Rows from block 7 of a small sound classifier, named by matrix and row number. Rows with one number belong to one neuron. Each number is 128 + 32 x the weight over its row's rms, rounded and kept within 0 to 255. All counts start at 0. Numbers have three digits each. After the name is the row's rms in percent of the matrix's.
After each neuron's rows are labels from the 100 clips, of 14976, where the neuron reaches its largest size: "loudest" is the band of the loudest frequency at the time of the peak. Only what is clearly more common there than usual is listed. The data: short read English sentences (LibriTTS-R).
# u: gMLP up (value half) (model.blocks.7.mixer.u.weight, 336x256), inputs 172-255
# v: gMLP up (gate half) (model.blocks.7.mixer.v.weight, 336x256), inputs 172-255
# out: gMLP down (model.blocks.7.mixer.out.weight, 256x336, transposed), outputs 172-255

u.299 098:128175060155095113095149145133147153074095080098085131150127081126037120089135093136123138119124123177170141145089146169166141161170065084142119135114094149158140157148143130187152138143128079108104154089113126174141116138177101149144108145082082129080
v.299 105:155103107128124058084147108122135112093136145143121139154144100137118062096155124086084156119114139147087092120088141188112190108169180112178132084115156120112081162072080164104146095098137136164118138142081127103101098113122158098136191118136117130099
out.299 096:103101125125091136141180085133093132168092157113140163112133103129098106164090142080133110116097178123183165135164207142157139112181082124145121116079112145024118077131121084127126129057092146138127135166109188131176116120127142108210116083136057139102
loudest: 4000 to 8000 Hz

u.298 112:075100124128082153109128156112120149160081125121178132140144129228133147149094115117086108143077196108187061099085132159150056152141106109139110165168134098117107094108163203116196119141138134108127124087167118133102157102196136135118148111107153153156
v.298 116:128114143077096136085170124097143158129089106131142212149098194152108092127128114163151144131101107155137088163115104101145130090157159065143149053147131189160096164140173129170109136114129081105163136120118109135161156092141048085121136121121178126172
out.298 113:148151197176065084145129162143108135102143143176154107148111154057106123136153157114133165185197129108160091136147153172141171105142169121117082155084123117063118114149133134171132126059147069124129165118152151154090155112153109150128092154114185091125
loudest: 250 to 500 Hz

u.324 092:167105098120099117160059095156110080055112103085082147109162152189114173166136135103108107081089173108118134135113143089128122124078126116166156107145085140183129111211088179108150114133110107179061129140147192073169180120146131127143123137142106143188
v.324 091:128132229133127128158102047112131168062100109142139164147109120147094074111084112162155138093141139126120137147180179168119144101092129144132142092101108135151113091147138069050089155163142180126117106163188112107099137157157119130177058118145203090099
out.324 091:139118122130114168186082121139136175154182110113057158161176170135123132127177109104140150102136147088153112131154106127110144121081096172134082115093111189109075112116128088122105128143112168142163109173104089103184050153146088110150068113152112154080
loudest: 250 to 500 Hz

u.100 099:145151083133157160124149147135137146113133110130074135148097141107121097135116048155117105160158082059129173114133124134136124118162099173132149135109094131106104149142117137168127133127143110133061087099139126113174145111163149069100161097120139117078
v.100 101:115081141129092025043128115151169115139107153175135114127127140139151119164165146156134119137110116130076107102113141172091157146112129111151144139136128104165167068062110149130122151162159109063118138089149148142073157177149150125158092086153117096091
out.100 091:172105095143092154150143105099128129155200099150166142169062108146157169086089131146143181214110161132123121108131150143157138104145134076089164151127120080131176082117189154207109094129171084163137126164109187122115112110102132104085088096139171091150
loudest: 500 to 1000 Hz

u.166 105:127125098166100151180116150148188112070143090121130100166129134145108081164141096194042147095101116136133179094140154057132108112146098122148133110047167122114113136164141146109130138137104155146046141048120113126092136124131102203099134192152127171102
v.166 104:114159142116112023090076139154132153089112105138095170113075141146061089168123082106101133075077042114106143135109170137142136126145122139156128122069152174126135157158068199179149069109117114157140169135128056116096124111101174099155108164107161113092
out.166 106:145104097144101154129162117086158141132090120148086133080153127085122095097138081163120125118144121088126150135186124049159145091111077125194109199162116090124138118167138206151117119142186129087130117133117062121165096139101157087116155149077133114120
loudest: 500 to 1000 Hz

u.126 105:123075111213128147125140112106096122098147179170130083114107097113107076149133135124070137159124111156130153161137172137113141208120196136118160117121126121090117138140112147122141152146097108097123146123131124126133116158096109086082105139112061127065
v.126 102:154116146095136100089106118117092179135105113165186121140138121112113102134108146135114098160111169142148131179170077103086089096151117131128101128145094125070109136132134183136133140075000109131169102138229143158170098092145179109160114085186107144158
out.126 094:104168140169192136112145138137102116180111087117124090133118154143114080143151146109141095116087054151083077107123081191155094174082108050161112191121095160080185207143125162109134117134104116167181152099143172124117116140151109183132127145153112124119
loudest: 250 to 500 Hz

u.53 106:144094120103156111140124081126166106243101141070070177129088138107142125211151105106157127129118106147095147135080135152141167163155070127113128162087117160142095150096115139143129145125166168178072165099142131092118074096069138195085123130154145123099
v.53 102:108152202135108116140158149132110144102134172121157096093100120129157180084149159151137122175147083156076150179140148128108119170122096156144158104098132061189116150134175116145107159140109119064092140090169146144121119176107127179124101101159135113078
out.53 099:153148151069108180122184106110120116145167143147184171118116119149119135110158131177093128121167127146176153091086172139150088085161104092058059103107138132171106129155105136157143169130140120174133172134166134171125089146188142123144152122133154122079
loudest: 250 to 500 Hz

u.335 105:175134116122105085127160080137112112126168119156191091128151059180117110123028112096158133129135115116109131099174177153110140101136089124143067140076184148172111155101144164241125165166109117135119188083058112058124140140110128118164055136088185136118
v.335 108:136081100143166151068111147125120064125092107145099108111180134109125105116147107059100152180156108072118141074083157064141111199119196140071117156094088128179146143148145151102141117106124106154127129109135090082146129147166089161167107118138101140150
out.335 108:110125080068113127127104109159164131123155132134155167139145094146128126134174101108109111150110148096107115120102142141126114130151156161105089126183137134171103168062109211117110166156175115120136135100178168132157194163151113138080182103099095134124
loudest: 500 to 1000 Hz

u.5 110:169140113138137113171140082151134173096108179143169127131076000097146086142107196071123081109117137071123100172133079139149140073144090182138120109115115120129151137104172087127108092142157105140097159121090134125121140147138134094104080097143113158149
v.5 111:110193086129061061197149119153131129140087163085127110150069210132114119101076122156130131116193084160103089138191136137165120128105086138176118078157182154106059057164140128150131118158124120124096079148111126106102091163139140131140131084114106175094
out.5 111:110140165147080094119106099092110053195168159086168158090122102130085132101115122125093071196118105135175127153157135132082079135122099092230155161181110122113163109130108139103129181090130101104231144198144139114124183190169140137140142150150124111163
loudest: 250 to 500 Hz

u.215 106:137134130135171132112066166127172170176106088160165138137116150119114120079169126165102019104094117113126105146184074119108101162094131159142144110156116162108125155117131201180085112110105152100117140128194178089149155129100135139171150140162091096160
v.215 111:123112120173190052156172061114141114120100064145117121150142104180124137136093182194125072095127148109106116101098072133100111113126098094152125147183155196118147136128162087131105163083096146139103142139087099116181126112106082089099145099107116134146
out.215 103:127199173143092103180154136141139129171141101155170119099228122074168105175118070117150140133148144171137072068072085175124164128137114088157104156180172088168109024188158073122116146117164145171136155100115123135104119122124149181129121167157095155147
loudest: 4000 to 8000 Hz

u.10 107:165130054139148097107134151157158094145097116159164100134212087152127116177124210145134087108065196135116132147109184076158123192061142114146110155088146106163190117111125150090142104126115114111100127120105131085165130132150187132079156160098138089082
v.10 101:104130082161052100142141094126156164120109151122189085124138200132138149108156077097081155154130115099136116147113093118144180090155132158103105114156081122079093143130139053164191119134079140180143196148147136161211158096110115111140097117116124168088
out.10 101:112127116161129115090104106160110131167152159165165172106163189128117146138108097135114098067102117180081115144110081168175064146170107170081136146099162074201148170151131131154085177086117128089150138173165107198113116152192108120113131090099099160140
loudest: 250 to 500 Hz

u.38 091:103118121112158085147126159138122132089118083092119108100070065166116106116136199137058175079099124116140078107157138112083150124137100212122094138124127112138148126152110120136119111153088096025098113153093167188137136125135101117107110147122037184160
v.38 097:120107075090115162150165134170106125196169126083133116135108100076145126119127125121143095097137154181070138145160127072104103114156171133129117168112105133144155126085137127137121133059156123146124093127148128166161144084089108101154212163154063119192
out.38 087:108111090112106128127170081106075136108148123109109189168134152077092102073122138141117113094152095088146136102013116106131157125134177073126120118124135149072125099144104099155104105124053113172129164072131179161129064105172137100146140136160081071129
loudest: 250 to 500 Hz

u.65 103:149155125095113131096147076152095085144165144072106075141110162131112147148149065125166101137127070138122109132183124150102138094211118154125094155109172141091107114198110132159164099125093066135167126121100133131141125115128114158145155112176133158110
v.65 105:118144119170157178084156130109085120104078139136141123156166168108169116077156163147158132093130062137145148152178122079079137156150102146120148069106119147144133180099141163106113089168165116097172051095153107156123128158186108115139087199098182148142
out.65 102:135091159107121118154130143140102104141114087172155172161106158151193167087096119099175152151129156078189114109114148100121085136100059128040171113096121089085087109146137135146114119114136115171159163099138146186163150144166067158107100131170112075143
loudest: 250 to 500 Hz

u.276 107:127085121099132166150148104140061093092166124123119097143096176116127161104121177074083091127159172060157083212152139119211152120168141179168156063120157140133110169152122181088174080123099118165151116123156166185093170082148183164088135164112106158156
v.276 105:110189140114128084108099104066101134145182139189122137171162117133109105175112111216147143170149073096182083168157154124136157099131124083159117099165184138159084102190171073121153137087140085098119145089118182127125178116158115066129148181146102136142
out.276 127:137179145117095101159133105140112132155078167162105155118160127174089116139135100118158150183091176086090158108114155161121150192134098109066191211114168150098078130138150101171125102108113157115148185150137143063104106116152107151120109139146171098154
loudest: 250 to 500 Hz

u.77 087:086152132144111140110181103081126092140143082170118107103116105157139123140132122098198149128134130173122146093191078141152150065124169128157201096114089123175100139101080099160116150145063112090109129155145112149136116093126103182110145162084126098092
v.77 091:167139097094127171124131107171127095114126095102159076148101130158153153109100166107147169114098096145126085096107128152138125084141092147066147104151173155129126126189158119164121123175140154130151180138091104094172112224149079061027126093083069125128
out.77 090:101159081085160128114107139065123158171138202148046084115082159124104150126119101156139085128210177108137148121134106078037160186109082110146125156174115108076094148143152114098135097131153074136132112083102137128059150125087108091161087146130114067069
loudest: 500 to 1000 Hz; 250 to 500 Hz

u.181 093:078163187171179117106118103113129123108115168097185136076124159070061150144126120149123104155115134114181184110110125086175169124132141139161121111176149132071105145135096168157162144116146153112083105104114165085142160136118146143168121161125136178171
v.181 090:133158156137148120103154192131117157143121107083109168100114162156102115137144124130062139077076156094108133166137109161102136192110111153141165163177005106107171119215122119140078000090153108151082125168131192159168154121087156108045166127169177088160
out.181 103:130126087145158133176198117163162166128169087200121133183186109131121189131105115122111159124098108124089126069138161136181115125130128129143175149097092112145126180143134110108148127145131165190180175151091037118185112099152143142165109116104096102127
loudest: 250 to 500 Hz

u.232 113:114128088171060193111155093120183099105097112088143107120105113155200138092123096083090109176116102140129090171165143173164110117127127154154129090120119142160122172183118120132075131164207100086121176069159129116105100096169102145148138099098114104149
v.232 113:098108083118129170120162091114153102126154150056129113152123163105101128172145102115118054130141087080158092184082120150121151139163193131124159106139135155089125115107090132181135116107118150132139109159173082170080198158012138095177111152062131139110
out.232 117:075084104107117135183113166120091126071122166169121074176173158096154134198151146144108138191119201122173131126124142119126106081132162149124138126117152138196210126132098178142155167161163068158139088164079146114164133182058112209110174177175086131109
loudest: 250 to 500 Hz

u.192 092:094080154156127066130192100179107130081143186112054124153140170135151116118168162165199116110107118157161150104192114072134163122139103170097027128127146147125100162169108137125149094116111107134106142144106115178106158168111182149077105136125097118107
v.192 110:107127080131097107130110154142146078131144102110199130154157150125173121165090139169098072163072145153196106116152107091070125103091144152198166140063159082093193184135042124151176113172092172118165171107137147117071141115176139139189093117109090148091
out.192 096:138161111097207043154118135079087097084160078118152123110105152122157131114127136125113134170148093173203178147210071123145102074132124149086180096091138143169159094118171111148139133093118113101173134101147142146138101083150094124084108101091170155113
loudest: 250 to 500 Hz

u.217 094:113155139031117109118152109159118157147070119149103119131146069134084118150038105131166106114072103111131110127134128111094082072163151167090169098135127127083109088138074161123129151127114116087159177168117152154103154187118125093138082209141143160158
v.217 097:158119123078141114159117128113163143127138122130101098086058127151176153103137154089103094138156127128150132123191100110091074132123044179156121116101167135115095137161207138133136100133190136171134130067191125102178091156103122121071095076090120101132
out.217 091:078088163083135100135138195085156097130144155120120164144073150142186131130162149120097134081150133095117110137119119094169112160094111122163116099155105145147104150164158124144175126169123123196154098166196111058089153080176097096121192112130130160107
loudest: 500 to 1000 Hz

u.233 110:064146179189147105101100094111174121174163139155181147127095104097084153137104135097170149114100180160079088108167091137194164180143170135147167131095124133114096125140172159142126116146159098147140130097129088125171098151108103065087102134162114172123
v.233 108:168157113162092090057108093092074085188126074134129136092095175143098176098055155132116169173058178139051169101133087159155164111039114075131133126154172148141090074117128141129070084157110094130133097166138186109150167153180129100160143095129136124091
out.233 116:097150107118136064155142075071074112160172119102158147149108109119090133148100138089178149083165143148089130145111154109019110167086116076123032150146135101140082079174178084109117141182120155104143158111070067107116085149156153097146119085100129136144
loudest: 250 to 500 Hz

u.162 097:095132129104143101114168077133131138088112058144096088086148112145103110187122089214106152100148133122171041134137157162140141132159116171129092124038138124118108117082147185129153090145155100142131173082123132112118140131180118086124172087097146094137
v.162 107:109069162117094166151131182098077092151108156115159149084142140195136110059136119126108111137119118136116141148158097146092054132144177125125186129139149130091196092094152195112121156117123132137142117068164233168083087075173129078134091130139148138085
out.162 099:157105117167100089141154106159141092168169141169088143106166109130137144190152098157133106130131119119170120116109175135130064093166106148173141173066123146112131142080070121151152160080185127141103172096143115153095078147112097184170142128103137212120
loudest: 250 to 500 Hz

u.157 107:188115144144059113133088050110085122168109064150151148149167112109111069106146181163153127133188153110110146131203123159082088118060116152176142103150178096113127101158145146169100147120113133083120190090135126198115160222145144172133084107171124193077
v.157 107:126051135039128171108137102084169114125153136129204153137138097150073123093156154121117138167106095122119131181130141194120087125136107143142140176132098144093163151164121096122138123107119140062105105120117184157112131128099117134102148144108180156130
out.157 099:109112099177115120107180122093151147149135147108199155138086123151146095141103154144100200119074065122136159120119131105160116115160129089089095126139108159144136200144123116149133141084105129117142099103146149122080121100130138068161097129068165128163
loudest: 500 to 1000 Hz

u.210 098:044165134088060190156161157133114130109116115122133163096125134107138127079155125179158213158158138122117157137172104147111119106171090175085117159172169126183145131160106122148130091141114102132142090157069139147110117160079092205104127126118127091136
v.210 101:116097149088093103145134138097070084186157162149185097161155124171097101116165068162081096063114148182120131102094111135145171121125076096134087112131169106120159170087135145100128085155134156097071153063140139121144120140142104131182143133099101122164
out.210 096:130129175140124121132141106082079073167142112165118087139166140111125123135145125181128137164124131147073146182049176134150119149117097115148105118148142104112097093162125138179120187207076091123200142128159146116101068116124196090060140115095115169121
loudest: 250 to 500 Hz

u.96 091:118117211147115138091098129107153164094128122144161175153148088113135165111116142117084078144147194144146133095070145171126157111126111146091096108116087178114126102127120089097098167167157124097080076178102159147115155112136094146112064120106144119106
v.96 088:204101092130164141060134126152092124148130154136106171139093138123108170084196127125132080105089108138182131118166143180138149137106146093133162113116140123130142110135088096102106092173132128136119101160119089124118163224138120160146128092148097122095
out.96 084:197090132124106136120132097096130125129139118131052069104180115079148116129095096131163146147099132060127114132112127089127119086177129147162150108152193058113050109144109166116112095119115160145125179114110131116173151098128129142102181194120106165067
loudest: 4000 to 8000 Hz

u.37 114:133121161114098091118150108137131095056099181101158153106083134124106110172121096109165125125133105124092165073147131073130102165126151149122133140087123148085136138102096160162169154174128165055140112151166138151203178151124150139100148069061131161079
v.37 110:134166129137114154120140155129107101158145176144089141212168130133148141108092164108157142119089086191181156142176149119127124124130134086084134138098038143153136113114118112097191106140170138168091102134157064143132138068064129109177106188176129133174
out.37 119:151107128125082120137146103140152134134094117129119142188113134107089103149081146145075148164133184143140146081111163149079120116102125150167153178112136130066094173086083128086138089069082129107107137161118150097149149095139144145175137132142136124095
loudest: 250 to 500 Hz

u.254 095:080090070101211147208142112170088134146148083166165115172175166150083186132125161128083131114078091113162132210122118179109101195134162133162166080129143159123096135175134196137121103093132118080153074112141173100138127133095174155157132108096134134110
v.254 095:139118147155070163156131131109090133172090198136112100172148145116148216139159147117135121085168158129154178142112146148141119183125130123163055103120130157134104134166134095138103119164138110068102162125183065130096106136017127156139094091088127132149
out.254 095:096144121123086129138138098043141084093083096118123075122125146100103077118183097091184128125204160122177108156121136094139120100098140161122096142119127107182068142096107086076168075181185134164145076171129096118072105117130124091119163138121177146128
loudest: 250 to 500 Hz

u.292 105:111051128126142114110104089144112106099134141143090150118135069120070156155138123176161120174130135103150084130147104076100136104107085152100080108140091133146089118130147168094133132090058147096081157109143147143083126144156113098169062177097136099133
v.292 102:120094115078092120123133124169184045132082089157120127153083134171061122126084128188169117167140125097129070104111119079129167112110128116099131124101147094179069092142142172129089111159127091163163129120139142151146134151132168127151142096110153120204
out.292 100:085078156090165136145176078114169171114122145170110091139049143102117147109105153112082116115157114188151110120140106123114142111140172122122132165105051137128103103137135135139174167110150051128141141122150116108095104134134101173150112114129096104105
loudest: 250 to 500 Hz