Weights of a small sound classifier.
Model: 2.92M parameters, log mel input, arch gmlp, norm layernorm_no_bias, layers 10, width 256.
Rows from block 6, named by matrix and row number. Each number is 128 + 32 x the weight over its row's rms, rounded and kept within 0 to 255. All counts start at 0. After the name is the row's rms in percent of the matrix's.
# f: spatial gating (model.blocks.6.mixer.f.weight, 80x80), inputs 0-79
f.14 105 [143 168 139 115 115 131  98 152 144 127 101 109 152  98 215 175 206 137 143  98  95  93 141 116  77 120 137 150 151 114 210 149 113 131 138 119  75  74  62 115 145 109 134 138  97 120 118 151 188 121 132 200 176 130 134  60 110  85 150 139 136  87 132 125 189 166 145 145 149 128 127 135 142 138  98 154 128 163 137 169]
f.15 121 [198 165 158 165 136  99 112 179 125 132 145 109 158 142  92 155 146 159  94 155 123 165 175 129 138 135 196 160 118 123 135 156 109 114 133 102  90 124 125  78  63  73 159 167 169 139 183 145  76 148 120 128 122 144 110 104  96 164 111 166  77 122 109 155 147 145 131 139 137 148  57 132 173 184 141  69 118 195 125 145]
f.16 095 [149 120 148 115  80 102 145 137 213 142 161 164 183 103 100  75 144 155 116 156 171  98 140  57 139 127 128  79 121 149  84 115 130 139  85 126 138 148 137 165 108 171 172 157 110  91  67 110 135  99 118 168 130 131 151 154  72 163 120  96 119  84 153 118 170 172 144  92 115 183  70 160 177 123 155 106 155 159 147 151]
f.17 080 [157 164  88 135  93 127 175 116 129 104 138 172 145 154  77 115  79 191 118  85 114 124  96 118 136 107 144 162  67 141  95 135 128 172 158 161 135 135 175 131 157 126 156 141 113 105  99  83 105 108 122 143 126 118 191 140 114 102 117  26 130 158  90 164 142 159 136 189 108 119 161 185 123 108  83 107 130  60 158 160]
f.18 096 [ 76  93  97 109 102 132  58  54 152 117 113 121 156 153 143 135 159 122 167 123 143 140 141  98 171 103 165 135 152 143  85 133 145  80  69  65 132 117 151  94  85 145  96 114 115 100 117  88 136 127 130 155 169 203 168 128 120 133 130 136 101 130 152 176  64 152 126 164 144 156 131 109 207 166 105 148 124 182 172 143]
f.19 105 [131 118  68 159 128 136 134 107 139 189 136 194  71  81 140 172 109 149 151 158 107 104  97  64 100  49 117  76 164 101 141 146 117  91 150 109 166 117  82  80 120 140 127 138 110  87 182  70 101 121 143 136 124 157 105  84  57 129  86 110 108  93 145 197 121 140 128 152 161 124 151 164 120 135 111 126  98 118 115 127]
f.20 108 [139 122 136 108 119 138 134  70 160  90 128 112  79 127  59 112 144  73 152 135 211 130  89  68 109 113 157  75 112 109  81 154 113 134 158  75 112 158 138 104 105 126  77 125  81 153 152  81  97 124  94 148 167 161 192 121  78 193 132 114 172 161 128 138 179 139 136 105 128  86 137 105 129 126 163 162 148 131 168 137]
f.21 099 [159  98 130 131  83 133 114 129  88 103  94  33  99  98 130 130 157 150 194 187 138 170 140 166 164 152 112  97 151 141 124 139  94 126  85  77 109 143 113  71 159 123 120 161 127 157 109 148 142 154 118 115 155  92 139  94 147 122 135 129  74 189 104 190 170 137  40 101 143 137 114 149 129 187 167 135 124 158 153 119]
f.22 106 [143 102 111 109  93  96 125 167 137 101 119  47 120  99  95 125 128 156 114 101 109 132 166 151 173 106 124 139 119 107 108 137 145 120 144  93 166 147 145 124 139 113 141 121 134 151 150 206 158 137 201 141 120 182 196 209  85 190 122 152  57 132  69 151 149 116 118  99 117 100  70 128 122 117 134  63 124 122 161 104]
f.23 103 [100 127 134 109 114 136 113 121 110  84  81  92  81 117 148 104 114  84 126 148 146 147 138 143 181 156 113  81 123 219 107 180 135 125 190 212 143 110 148 117 126  77 125 165 145 193 106 152 126  98 162 131 124 171 141  67 138 113 129 113 138 135 115 171 151 159  98 118 106 129  96 178 145 181 127 188 127 188  91 126]
f.24 094 [144 127 121 101 112 115 100 124 115  82  81  89  93 143 163  93 138  88  81 106 127 124 159 164 188 173 127 130 146  94 147 129  93 100 100  76 176 163 108 184 114 103 136 141 141 106 104 146 111 110  77  97  91 121 149 100 128 129  86 109 149 112 106  79 118 139 111 151 156 217 178 142 129 151 166 147 131 125 242 128]
f.25 089 [170  96 142 154 107 186 128 139 131 122  89 157 161 158 160 118  95 184  81 107  97 125 152 132 107 183 163 196 147 164 157 153 175 112 136 144  91 137  60  84 139 137 134 143  77 161 172 184 128 100 130 108 126 172 108  95  80 123 183 109 102  69 122  87 157 171  84 131 149 146 115 141 122 159 159 134 164 145 176 143]
f.26 108 [125 117  78 135 140 104  75 143  98 127  77 108 119 104 118  93  84  64 121 104  96 125 144 130 141  70 172 177 161 199 125 124 126  96 169  96 131 124 149 163  90  96 102  95 115 119 140 160 144 134 190 173 154 159  95 114  93 102  90 211  95 125 122 146 157 191 111 147 100 150  76 137 167 101 118 122  80 145 135 163]
f.27 100 [173 165 189 157 143 124 113 114 133 154 121 117 114 155 172  81 178 175  78  71  92  87 103 163 145 115 127 158 176 145 137 140  98 146  96 184 119 119 162 178 122 136 146 153 173 175 139 174 115 146 144 116 148 132 165 178 150 148 156 149 150  93 135 151  70 117 151 117 129  87  78 178 124 133 105 124 156 103  46  83]
f.28 103 [ 94 128 125 162 156 172  87 126  71 130 115 134  87 153 142  86  88 130 101  53  66 118 108 137 103  60 148 117 173 185 147 123 145 102 158 117 171 126 127 171 151  83  81 133 134 115 102 128 154 104 100 100 164 174 111 100 151 108  58 124 133 140 102 133 125 176  81 161  79  92  83 143 158 129 121  96 134 168 184 122]
f.29 112 [113 128  79 110 122 120  97 127  66 143 126 121  92 155  54 146 143  75  89  86 117 120 137 114 118  88 152 120 156 184 167 144 144  95 127 153  98 107 177 183 109 150 115 154 130 118 152  94 128 107 157 156 151 139 104 158 109  76 144  82 139 121 151  90  83 149 134  36 115 100  88 190  55 147 113 130 133 148 162  80]
f.30 095 [165 101 109  88 120 131 126 102 126  91 168 142 132 111  94 135 139 106 139 103 126 135  80  84  96 177 130 159  90 109 212 121 167 142 145 144 198 107 134 101 126 117  67 131 177 162  94 152 148 115 150 161 156 135 111 115  99 165 108  86 164 121 126 210 120 168 212 110 160 124  77 143 107 110 101  77 155 130 154 167]
f.31 100 [140 115 143 180 201 133 171  93 132 127 135 136  99 154  75 131 162 162 153 138 172 102 134 154 129  64 108 114 146 115  75 212 144 156 133 118 140 133 173 142 130 125 110 138 109  77  76 140  89 162 155 120  68 143 178  98 139  97  86  95 120  86  94 142 176 167 133 178 118 124 182 114 133 148 143 114  91 109  72 164]
f.32 090 [148 125 143 114  72 116 156 132 108 134 138 120 144 180 174 145 133 115  76 192 118 168 176 136 142 134 124 159 139 121 171 106 203 161 147 148 144 162 158 145 190 103 102 144 153 156  76  82 118  91 158 196 142 134 141  67  96 143 110 163 124 119 103 130 108 216 131 160 153 137 154 167  91 155  88  97 145 131 122  77]
f.33 092 [108  81  62  53  91 143 139 157 180 119  97 184  54 144 107 140 202 120 136 112 177 108 168 149 159 119 134 105 104 123 112  98 108 144 154 151 171 136 133 149 158 123  83 153 179 164 104 127 127 114 179 141 134 113 143  90 157 175  98 121 118 164 113  60  89 153 126 101 124 133 163 114 135  67 114 121 152  91 167 142]
f.34 102 [146 157  93 113 152 105  99 159 150 156 147 138 160 109  80  58 102 131 108 102 114 103  54  77 112 133 109  81  48 116 124  53 122 132 143 204 202 132 139 145 105 162 127 168 137 158 104 167 100 119 141 102  69  84 129 149 157 114 116 119 109 144 176 155  86 133 113 150  73  97 134 151 156 134 154 129 135 140 150 145]
f.35 105 [167 124 174 104 147 122 161 157 151 148 156 128 118 100 100  44  91 166 137 159 143  86 110  41  98 174 113  97  83  65 133  59 167 112 131 176 175 153 129 105 199 155 134 142 158 191 124 116 122 122  81 111 142 121 142 123 133 128 148 147 160 149 136 127  76 156 151  83 132 133 175 155 108 127 139 129  94 140 150  97]
f.36 109 [155 146 179 176 148 169 186 183 143 145 171 137 214 158 143  98 166 141 142 183 138 135  65  91  80 130 115 116 128  81 114  69 155 177  77 142 195 194 150 115 159  98 127 141 136 145 133 131 159  84 160  87 161 136 141  95 133 153 127  89 126 126 165 121 111 165 116  79 140 102 115 116 117 138 133 108 127 161 118 134]
f.37 096 [122  99  60 113 155 132  82 152 142 132  88 161 145  90 137 198 157 142 119 148 147 152 166 105 149 125 180 182 148 143 124  90 102 139 134 142 123 139 141 136  97 122 167 139 137 129  92 173 148 128 189 159 129 170 162  89  92 138 128  32 159 167 147 134 106 136 114 129 124  88 145 173 160 196  53 146 144 158  75 126]
f.38 095 [140  95 160 106  76 130 154 138 152  97  69 150  98 120 154  74 167 145 146 136 147 157 164 133  97  95 110 118 175  62  67 101 105 127 116  83 142  94 177 169 149 103 120 121 115 120  34 141 147 170 118 134 102 157 160  56 140 108 164 180 167 141 109  91 145 121 160 147 131 140 104 137  76 165 174 119 150 122 159 105]
f.39 103 [108  98 113  56  93 119 100 112 126 192 111  96  85 154 104  94 111  65  78 115  93 172 155 134  89 158 148 106 146  75  97 116  92  98 103 112 144 151 150 108 194 135 135 128 201 136 146 124 165 189 150 130 151 130 163 170 124 156 131  86  84 172  86  81  96  84  89 149 111  91 125 162 116 122 143 138 152 154 100 127]
f.40 109 [ 92 127 146  98  78 144  83 149 114 131  57 126  98  93 122  86  79  94 102 106 133 172 130 101  92 145  85 129 135  66  71  99 147 130 104 100 115 160 151 114 142 177 164 114 190 191 111 156 114 138 139  74 144 137 136  95 140 165 128  90 117 147 127  92  69  79  95 161 127 114 133 137 114 188 151 168  73 105  84 144]
f.41 096 [170 157 127 175 128 145 161 151 118  82 128 141 164 159 157 178 127 161 138 106 105 177 126 133 156 163  94 115  98 151  90 163 138 137 193 108 137  97 112  64 105 137 128 143 123 182  87 118 142 121  90  30  90  87 185 115 110 166 115 105  95  76 159  82 135 153  76 128 122 184 184 111 120 137 152 157 130 127 145 143]
f.42 102 [120 128  91 112 159 184  79  88 115 103 129 118 141  90 112 131 182 126  81 119 136 124 143  78  62  80 188 202 161  71  61  95 127  96  99 109 137 108 163 136 159 181 143 156 156 153  87  92 118 111 155 116 136 105  77 146 109 128 136 113 169 174 147  98 135 120 185 126 114 158 144 149 157 128 154 170 180 135 125  94]
f.43 094 [155 136  82 130  95 152 101  86 127 131 142 130 151 140 155 118 132 162  92  96 102  88 190 113 163 165 147 175 131 123  92 160  71 100 124 110 111 141 165  96  87 142  86 169 199 101 112  85  75 149 152 162  72  85 160 116 160 165  99  61 107 114 149  76 164 132 118 127 136 124 146 148 140 121 200 150 113 181 137 171]
f.44 099 [160 107 108 148 102 107  82 170 102 165  61 141  62 166 141 180 153  93 128 156 137  86 132 101  72 129 115  95 129 101  79 120  75  95 118  99 124 149 140  96  77 118  69  87 165 158 167 133 162 114 114 151 139  87 103  98 142 151  94 109  68 125 121 161 138 171 116 112 101 114 173 188 164 120 106 163 119 121  81 167]
f.45 100 [125 129 155 208 121  84 131 166 180  89 149 200 155 132 155 153 117 168 125  77  97  43 136 151 186 138 186  97 103  94  91  90 116  54 119 125 113 144 138 117 165 166  90  77 135 165 149 151 114 155 143 124 114 114 134  94 110 140 151 109  90 119 139 182 167 118 121 147  99 108 144 122 108 178 154 106  97  96 125 132]
f.46 098 [140 139  85 119 101 127  83  82 162 158 156  92 136 163 120 134 102  98 147 134 164  75 103 136 119 113  83 100 132  95 146 110 144 131  90  69 129 141 103 177 130 105 106  74 119 143 255 130 144 108 119 163  93 157 164 111 113  92 101  95  81 152 150 138 110 102 106 130  72 140 136 149 133 135 127 132 207 112  89 166]
f.47 081 [ 72  97  86 151  93 141 175  77 138 187 134  61 198  99  73 101 113  84  97  82 184  97 105 101  93  59 102 141 132  93 109 128 138 131 137 107  96 117  94  95 137 138 113 138 142 122 140 172 137 117 156 155 160 136 166  89 114  95 162 111  89 137 169 159 170 104 118  80 134 159 122 129  90 117 131 156 154 134  90 182]
f.48 099 [120 113  94 101  77 122  99 100 142 130 109 139  42 148 160 111 109  89 125 101 107 134 120  81 108  67 100 105 142  68  84 188 199 176 116 125 123 130 109  59 177 114 142 162 101 109 104  97 147 175 152 121 119  99 141 136 129 130 113 137 152 150 200 110  93 108 121 173 167 140 183 177 171  95 107 136 138 127 115 107]
f.49 101 [111 130 138  87  71 107  79 103  87 153 100  75  73 160  91  92 130  70 143  61 101 105  93 114  66 111 106 168  76 109 127 140 131 112  94 121 111 186 145  87 115 158 152 169 133 113 157 181 111 112 181 181 145 136 133 139 145 115 166 116 135 109  74 134 166 103 156 148 117  84 115 135 130 104 167 182 168 146  92 140]
f.50 109 [138 110 165 198 193 207 115 140 112 186 124 143 132 149  96 148  88 175 145 166 138 137  84  68 113  62 135 172  94 162 142  94 121 132 114  93 133 173 122 124 179  83 157  75 108 134 139 102  78 132 166 164 135 101 145 134 156 163 139 166 103 120 140 161 133 198 112 101 135 140 122 121  85 154 120 135  96 107 106  91]
f.51 104 [180 104 177 123 185 153 143 132 147 157 119 136 104  76 104  86 123  75  97 124 182 111  79 124  97  84 146  80 164 135 102 109 121 110 126 119  73  76 100 167 140 128 160  85 131 104 124  91  62 115 133 169 193 181 172 173 159 136 152 186 163  91 114  88 184 122 120 126 138 144  92 131 137 119 140 134 117 148 128  83]
f.52 108 [139 105 113 174 118 177 122 146 168 141 109 152 115 142 120 242  83 117 147 128 137 143  75 126 143 111 140 180 121 189 163 151 139 105 164 195 149 176  98 143 173 141 101  89  88 135  73 137 111 163 127 154 143 183 103 110 140 203 112 145 141 105 108 101 163 132 138 151 124 165 103 134 144 142  78 162  85 128 143  94]
f.53 097 [140 119 147 104 114 116 145  79 110 148  98 162 126 111  92  89 110 150  94  77  92 145  94 110 146  74 119  75  80  87 109  82 175 140 163 142 112  95 122 132 179 117 179  88  71  86 123 107 110 119 101 110 102 145 184 153 177 213 164 147 102 134 166  96 152 129  72  95 117 114 121 154 132 142  73 161 181 143 146 130]
f.54 101 [153 151 146 151 135 108  96  84 130 136 167 123 161 149 179 175 139 151 146 149 158 167 156 164 139 109 175 136 151 112 114 164 114  99 150 109 114  70  91 177  41 104 135 124 114  59  89 136 126 173 120 168 104 109 177 154 154 170 144 150 105 139 158 122 170  93  96 120 124 128  44 142 110 110 122 138  81  90 199 146]